From a checkpoint of a small rotation predictor: batches of 512.
Rows from block 3 of a small rotation predictor, named by matrix and row number. Rows with one number belong to one channel. Each number is 500 + 25 x the weight over its row's rms, rounded and kept within 0 to 999. All counts start at 0. Numbers have three digits each.
After each channel's rows are labels from the 100 images, of 14848, where the channel reaches its highest value: "patch colour" is the nearest of a few named colours to the mean colour under the peak. Only what is clearly more common there than usual is listed. The data: stained colorectal tissue patches (NCT-CRC-HE-100K).
# convs0: first 3x3 conv (model.blocks.3.convs.0.weight, 112x112x3x3, each kernel summed), inputs 0-111
# convs1: second 3x3 conv (model.blocks.3.convs.1.weight, 112x112x3x3, transposed, each kernel summed), outputs 0-111

convs0.51:511535502508518525506500503475492477503441449470500502465509526499480469526524523487495466463477464500494525497488470535510538523519497455486503503516464474461482399517496512522499477485511504535508481518483496527521497454559498500529494524524472465475499472452497498528497496490476490528502472470507540502510527495524512486511498462491
convs1.51:473495492469495505480492517556451483477472505516492550570504529503450490450496502477470479482509532509520506493490496433505480498483492481479511469535518500482514498499485476491518496496496486503508493519524497537484492508511451494498503514512470495486477494462518506415515503539554535504504504502467452506511519465516521464472470498528
patch colour: white

convs0.56:506512491538532488507533525538503492502500521528493504481485476493495484507557520536500506458516504516475476476505493522520473500539462475505513485523592529511546485492488547506510511524488498519525494511519532527507505482528464471520513505516513518521535468502503507474553543524533508504476522540479547509477557497493456508528519515518
convs1.56:508512541513506506495477509505490493455515484520488511448471490501494537481442503464397498496473491514486512482478474509513488505479478500470499488492523450508515485503462551482503477567480528519471504487472501504505476507493519516485488528481505502476541500487509486492536496509479500493470481474541470439474494460495450501502489528503
patch colour: white

convs0.68:489518532519501478526480463503524568474482520488426489477515511505477497511513503489517512460544505508516466532509485504523528502532491486510501469506466505499494475522495484497527434519488500498514561514484520492511531484472494518543524516544475437526522488529481531524545486509504445502464486518506521484506476497499478454516507485493
convs1.68:519515507509494490473518497498473495504511486505497555421517493479492488483478501469472464473516508494497510482493500505456487476470460526466489497477502477536510470498497579498529499515505541471443476540515488496504481494519465461466481507537505516459499516481498504500517507490499523491493495503595532499488478475502499477469468526479
patch colour: white

convs0.19:493470523497489493519476427485480474477494428505478511502537526498529509490497481508522534521474525505464536456537528506507482518501519498485490527480508503512501529504456470498498482502468507539485482505513488512540462495495535490463496499491508478500436474490498530516511426504494496517518519521518485441517461495502482509477500501437
convs1.19:521499412421502524535509493508521513512501488492508481501505506559510472448535437501522547502487496453506523516515523486524519474507481496527500517501516508497512519481499512460505481452515455477523526543511542500510509483498493510526528498445520503517481500507497485501477549485479500509512522507488507532513505506439502486507492485507
patch colour: pink

convs0.103:550480498452518463536546486523505505530528503490520493505502500487534547513511487462493527469481514472509492487503502474520552468502496492456479538495521478534513572510530515477541503484494501504487487490523468490514504528496509542475463530506462505506499527497483539469466512473520540505513508534482515513487536546495458555508500514493
convs1.103:513452529537486499523507477521499454536488528492487510486506462463513498483532484533467493521473494464496501484436511465509512471472560491491501497518517439493508523479473513487490521465487529506457477537509451517494489516533519551498486505530445516490527519491492489516539493521500493513524493500551511490519555467493482515492476511494
patch colour: pink

convs0.50:498490498494496522484493505549493513512468480492486499483445495493478454496526519501491476496440482512521554524497486530514595504519501503514509525514515506490522506495497552506490488499515493471480528505523518529504498482440467497513517448494516454525535531526464467505496503484503501504510448546543494511485501448485471507491467498513
convs1.50:514520475499536475461505515570503508433506489496515480536480527508508493476556534580493460488465502491496510483480481487508483460517475488525513491489527509483507482496506485495533486506507502554521518544528512500504561481535499507515478472484479510520501519534507491500561538508525501496494518470492541503499531521520494495486473542499
patch colour: white

convs0.0:449500469527540515489532539494523448441505504489521469524510474469475472479508471518523488550495471489509564488519496511502477500511519508526509527530523528507532492507508510520475513498514505502470506481511503484513543507551500487523475486489508507517455526478523487488485475468489461507555469518501463565515517481471539518511524521483
convs1.0:525493495507490546536508506493502492493548513513510539452486523466498487558456521507452520491471541522535500508479478519524516529580476513479509519525530472483488544495481513537488501501525552493526511444502517489509498471493507488494528486435534494516519521496482495516519518499502532506488486508488526467500494544483464472515495485485
patch colour: pink