{
  "model": "rotation predictor",
  "dataset": "stained colorectal tissue patches (NCT-CRC-HE-100K)",
  "train_examples": 45211,
  "image_size": 96,
  "crop_scale_min": 1,
  "horizontal_flip": true,
  "translate": 0.12,
  "arch": "resnet",
  "norm": "layernorm",
  "activation": "hardswish",
  "channel_attention": "se",
  "depths": [2, 5, 5],
  "kernel_size": 3,
  "stem": "deep",
  "avg_pool_shortcut": true,
  "widths": [64, 112, 192],
  "init": "torch_default",
  "residual_init": "zero_last",
  "optimizer": "soap",
  "beta2": 0.99,
  "lr": 0.0017,
  "beta1": 0.95,
  "shampoo_beta": 0.95,
  "eps": 1e-08,
  "precondition_frequency": 16,
  "max_precond_dim": 1024,
  "merge_dims": false,
  "one_sided": true,
  "adamw_lr_other_params": 0.0017,
  "grad_clip": 1.0,
  "steps": 7100,
  "batch_size": 512,
  "epochs": 80.4,
  "lr_schedule": "cosine",
  "final_lr_fraction": 0.1,
  "warmup_steps": 350,
  "weight_decay": 0.1,
  "adamw_weight_decay_other_params": 0
}
Rows from block 6 of a small rotation predictor, named by matrix and row number. Rows with one number belong to one channel. Each number is 128 + 32 x the weight over its row's rms, rounded and kept within 0 to 255. All counts start at 0.
After each channel's rows are labels from the 100 images, of 14848, where the channel reaches its highest value: "strongest on" is what is common among them; "colour at peak" is the nearest of a few named colours to the mean colour under the peak. Only what is clearly more common there than usual is listed. The data: stained colorectal tissue patches (NCT-CRC-HE-100K). In brackets: how many of the 100.
# convs0: first 3x3 conv (model.blocks.6.convs.0.weight, 112x112x3x3, each kernel summed), inputs 56-111
# convs1: second 3x3 conv (model.blocks.6.convs.1.weight, 112x112x3x3, transposed, each kernel summed), outputs 56-111

convs0.61 [149 140 144 172 138 138  89 165 157 121 152 122 160 130 190 118 173 145  65 121 152 126 112 106 131 133 151 162 103 163 135 124 183 137  62  89 163 129 161 127 144 124 148 151 161 121 164 179 128 149  46 178 108 120 129 101]
convs1.61 [130 168  85 148  83 125 132 109  53 122 124 112 123 120 142  99 115  75 133  85 139 100 179 119 129 141  88 119 146 146  65 154 121 139 129 105  92  60 103 186  96 147 109 138  68 147 125 150  74 163 126 138  91 160 158 126]
strongest on: tissue: lymphocytes (41)
colour at peak: brown (34)

convs0.109 [138 149  98 111 161 147  93 158 121  76 174 114 116  74 123 123  88 180 126 155 108  65  87 110 127 160 153 118 117 165  68 134 148 115  77 109 183 112 139 154 153 133 121  95 137 109 129 129 135  78 142 184  98 137 147 142]
convs1.109 [111 130 167 166 168 141 107 122 156 181 103 178 185 108  78 141 110 108 113 161 182 107 103  68 174  94 133 124 114  52 127 119 158 122 156 136 122 106 155 146 106 132 116 101 102 146 249 134 121  84 128 112 134 120 115 135]
strongest on: tissue: adipose tissue (69)
colour at peak: white (93)

convs0.82 [ 93 148 149 164 173  89 108 101 156 155 141 118 113 125 140 145 132 143 192 127  33 135 126 155 138  77 103  79 116  71  75  80  75 136 139 123  86  99 154 162 130 113  94  91 127 167 136 116  93 120 126  65 137 148  85 111]
convs1.82 [114  88 167  86 180 127  88 116 124  92  58 126 141 127 102 138 129 111 120 111 177 145 135  43 165 120 170 129 112 146 115 149  80 128 152 120 120 165 119  61 172 132 124 136 101 142  33 157 152 113 139 114 127 112 137 124]
strongest on: tissue: smooth muscle (37)
colour at peak: pink (92)

convs0.106 [ 83 149 166 102 121  89 136  84 172 104 128 126 142  69  96 126 132 178 117 133 141 120 134 138 135 205 101  82 167 134 160 153  92 142 123 163 161 160  90 147 100 153 125  47 174  91 183 122 103 113 184  66 115 134 130 164]
convs1.106 [174 115 125 114 233 150  95 130 186 128  79 144 118 133 102  74 111  95 121  52 119 144 127  99 181 128 114 134 172 200  68 160  93 117 113 116 111 129 140 151 136 117 108 111 154 127 104 114 138 155 130 106 146 110 109 155]
strongest on: tissue: adipose tissue (32)
colour at peak: white (59)

convs0.67 [104 129 100 152  60 129 131 118 114  96 123 131 134 113 159 122 189 114  86  88 117 161 133  72 126  92 140 146 125  85 229 123 114 163 156 133  98 136  53 141 122  76 145 173  61 152 146 128  93 180 136  64 100 159 142 140]
convs1.67 [115 110  66 123 136 159 142 153  85 111 117  87  56 133 120 137 126 132 141  74 105 115 137 113 158 137 114 109 112  73   5 115  95 147 114 111  67  84 112 121 127 146 127  67  99 118 172 138 152 124  83 123 117 120 169 134]
strongest on: tissue: lymphocytes (82)
colour at peak: brown (46); grey (43)

convs0.35 [ 82 142 147  93 105 194 123 147  84 120 157 135 106 101  94 115 124  98  84 142 112 168  91 122  90 160 103 126 146  78 120 106 169 171  95  83 152 118  72  88  97 133 102 197 119 132 169  97 196 125 109 118 135 143 156  95]
convs1.35 [141 115  74 139 118 108 161 146  88  93 121  90  69  77 123 147 182 140 103  78 158 108  75 141 135 128 115 112 102 136  95  99 164 152 133  64 127 121  91 134 143 159 117 209 147 110 165 107 124 136 129 162 125 130 165 145]
strongest on: tissue: lymphocytes (28)
colour at peak: brown (32)