From a checkpoint of a small rotation predictor.
Model: 96-pixel images, activation hardswish, depths [2, 5, 5].
Training: soap at rate 0.0017, 7100 steps, batches of 512.
Data: trained on stained colorectal tissue patches (NCT-CRC-HE-100K), 45211 training examples, 80.4 epochs.
Rows from block 8 of a small rotation predictor, named by matrix and row number. Rows with one number belong to one channel. Each number is 128 + 32 x the weight over its row's rms, rounded and kept within 0 to 255. All counts start at 0. Numbers have three digits each. After the name is the row's rms in percent of the matrix's.
After each channel's rows are labels from the 100 images, of 14848, where the channel reaches its highest value: "patch colour" is the nearest of a few named colours to the mean colour under the peak; "strongest on" is what is common among them. Only what is clearly more common there than usual is listed. The data: stained colorectal tissue patches (NCT-CRC-HE-100K).
# convs0: first 3x3 conv (model.blocks.8.convs.0.weight, 192x192x3x3, each kernel summed), inputs 96-191
# convs1: second 3x3 conv (model.blocks.8.convs.1.weight, 192x192x3x3, transposed, each kernel summed), outputs 96-191

convs0.85 119:149063121173115113137126115111159129146091164116066101092099159160090141107173132092188071055146155102160060159150178136177087166159122094129091094185168100142122118161144121139165180115145117108139082169081140122177123136148089116129133110182160127152129120074169160152096106115139165060
convs1.85 098:134153154129152124098157120127139144169112119115170102134125103115172101152143109098068096152128121139148109126125134098118152116143086122096094159075124146084120154165119146151125156133151120138181117133145154148117101119059199034143029136118083146149151151122117165240094076168124120125
patch colour: grey
strongest on: tissue: lymphocytes

convs0.5 118:155075137158122148156180152118126162159111154089103104179070143111077137115116050118196107123149133105117100143154154146144125142198113101129105104134181112118134128081143145157115144126121128140120093146181163054127121136096098128123148111064198138137109130083166115127072062114108148087
convs1.5 101:147080176134154142131135120115104131110119147138113142079129151115108169126120161099158045200158094191136141119116148141073109083167125134133170153094101157147085119137124172124155169136099103145164155100110117155154166058102227026102082149130111114136143152124115117200173136168135113115
patch colour: white
strongest on: tissue: adipose tissue

convs0.97 161:128110154075159116110058115109097146143144189165129152124120168106112179077167161110064147182119159140141166099148095107097119180120145104080140103120101067131153151141150077107092135096180087135082116141133135154073099173129109097158080092129116090185131163166200105137127174094109169160
convs1.97 089:124106170111051125155080144125154115175192121116130082151137205135101147105148124118121185069107162125124162117160113100094140186136148122164120108112178161177153142138148132153142121108114147130140202114137107074090127029107113108113095104114161133117113081141121069059120144177151107104
patch colour: pink
strongest on: tissue: debris

convs0.17 115:094134144091148150143106132134098110118192131189156118199167107159146091132058149089079118091161115188134124125097102156086136100138115146142134133144093108179092068103075139191137116139081127162092115105125119156089120183141154135142144123102106132099188114121099109162146081119104106171
convs1.17 092:153107164125119139165152174142126135114047145124113213116127129132103168131085120141098052172135111156115110167091138178131093115150109105152177136064140099208142140125134158128132093140099111151129154130154146195142126067084163141134078147108073118084146119118133109217164096180123107122
patch colour: white
strongest on: tissue: adipose tissue

convs0.99 108:144098117134114116145178172115105131138148110052131107183057146165103131108141099130197105108107140134135139117140172124121111141195148118130175104132164110142099076093106131164093142119108121158133110160175177053129118135105104131149138101111196121151115088091157111129057062132112149109
convs1.99 100:162186170132173102128142085085099106110138133119066160084177159171123140128083110135147047155128110150123163074072125158140190139157140089172151183119141070117107117110149140121138158142176070131160114100161107105116137065075188063164101202184155118171138108114128156230113094145085123124
patch colour: white
strongest on: tissue: adipose tissue

convs0.190 075:162132127089108181139145085122111170140115102117153088165199129117178149139121135113165170069140131128154103137124155107069088146178123137101072124106142139155121114174112131101103127113140131083132132116063157111106126134150133153123124129175125105158128114176146107110139116158123146137
convs1.190 084:146142202095144139113067123085141120148132109135153150127141120158124125148155109105135086129109079116073145113122155214113128090136124068142149089122145000171134111135123182152128139198127091128101203096142077063135099114118122111150142163147130139136172087160142105115193095113128110135
patch colour: white
strongest on: tissue: adipose tissue

convs0.79 134:126110110124098118124139094100124142151075090162086119164124140057110148102130162159185158122124178084128080104125139078120146155163148156103127115164132131082173174163132107085085133100191125103132154138117130140122111106163087090150100087149127110163079154123174131163126156124132136081
convs1.79 078:103144159123154107125142130114144093121109100135110095173118197095129086148145105122107159087100138148153103095154094151150135143148107051129111126011128030094098137083137100140125136124152175143130146125148118081092090157253142090172143086124125118120139097114097133076069090072082098146
patch colour: pink
strongest on: tissue: smooth muscle

convs0.176 127:160126145111104146145156085110112106156118046180107067206164139126120154106131133126133170061167142171100105132134111185099141133147134082116158130148109062195121108199148148087115110092107112118146078110118118111123116147099112144155164120135132114174118119109178120115137147174100117074
convs1.176 091:101147042129220147119141158146168137170112132139127166124111197169148132185140098122129179144121156145142095144142118155168170133137106070139138107082107104194146145124163181152137114153166174138139112142136095145122118099111147036124054133184104112169113136113133136138150148126142128142
patch colour: pink
strongest on: tissue: smooth muscle

convs0.100 108:110146148122119122172101091127122099119167083103134115183175127169168109158145061114090077102168142154140127153111053138131147082075105148129159149118121138234141091085086110149192126155068129157155116131165156141123113146153162130097124158124107133157177119084132109137171132157091123173
convs1.100 087:092080159162190123070081145114145104154115130157159059183107082125129151168148151116105101166147131154154074143160139090143191088150145159111180099048110152071126129121169082142123143124099152123159145100100158127142122126139154136117129084127058191139135136113115158148135113118096145107
patch colour: pink
strongest on: tissue: tumour epithelium

convs0.18 113:092172112106087109126157141127091128132169159099140099178078163134117138115224163131126148083119158217181130138134147114118167107146135118117105134127115108080187093189117103180179104131038128114109101138102143149142100104085123093124103128101144109190154120111203153110135151119153153086
convs1.18 086:109131088144087139138138149157112144157132141127151146133122131114140146143129147153136135145143155130137123143137135116118143117160138162147150104000145094140141137130127186120112144118144131095119188153132132150123104079255164141121103132118119127108127127120155117133121113082146130140
patch colour: white
strongest on: tissue: adipose tissue

convs0.19 142:163091107136118138115089097098162176096126199149115119207058161123082146098176058094098090126102174100116104161162110123138079148139171124106113097153163162154174129099149106115124114116127071188125108172155104084132107122121110102127117102089165108150135115110145112152135118145137167106
convs1.19 085:140105063138253138160087131107114133107172115154091011132144135142097141135100132124123122132136141126121125098121118055120128112104139172141113122092141104060106121138114176163140078112122157126118172117130165107128171145123115108145152148128148119100169082130102112057152124086103111163
patch colour: pink
strongest on: tissue: tumour epithelium

convs0.56 079:110156139139161092083143127122107111124135204175096134086047110090093094124058177091099093132072094123162088132106114162146075144076131139133059127135080121115086110182152145085157105131145124078070140138091078134147124139117148130120128154164096108083108103155103147139128147062173123116
convs1.56 090:151129155141076105136159125098104136015129171114097093086162118159177162134082156130170108123113116141121176129076199199159173113155121118208124178168110253069136119118172139119085127136163103094104148100143120129107087109134065122160129112151089137155138099166138102180103109133132128104
patch colour: white
strongest on: tissue: adipose tissue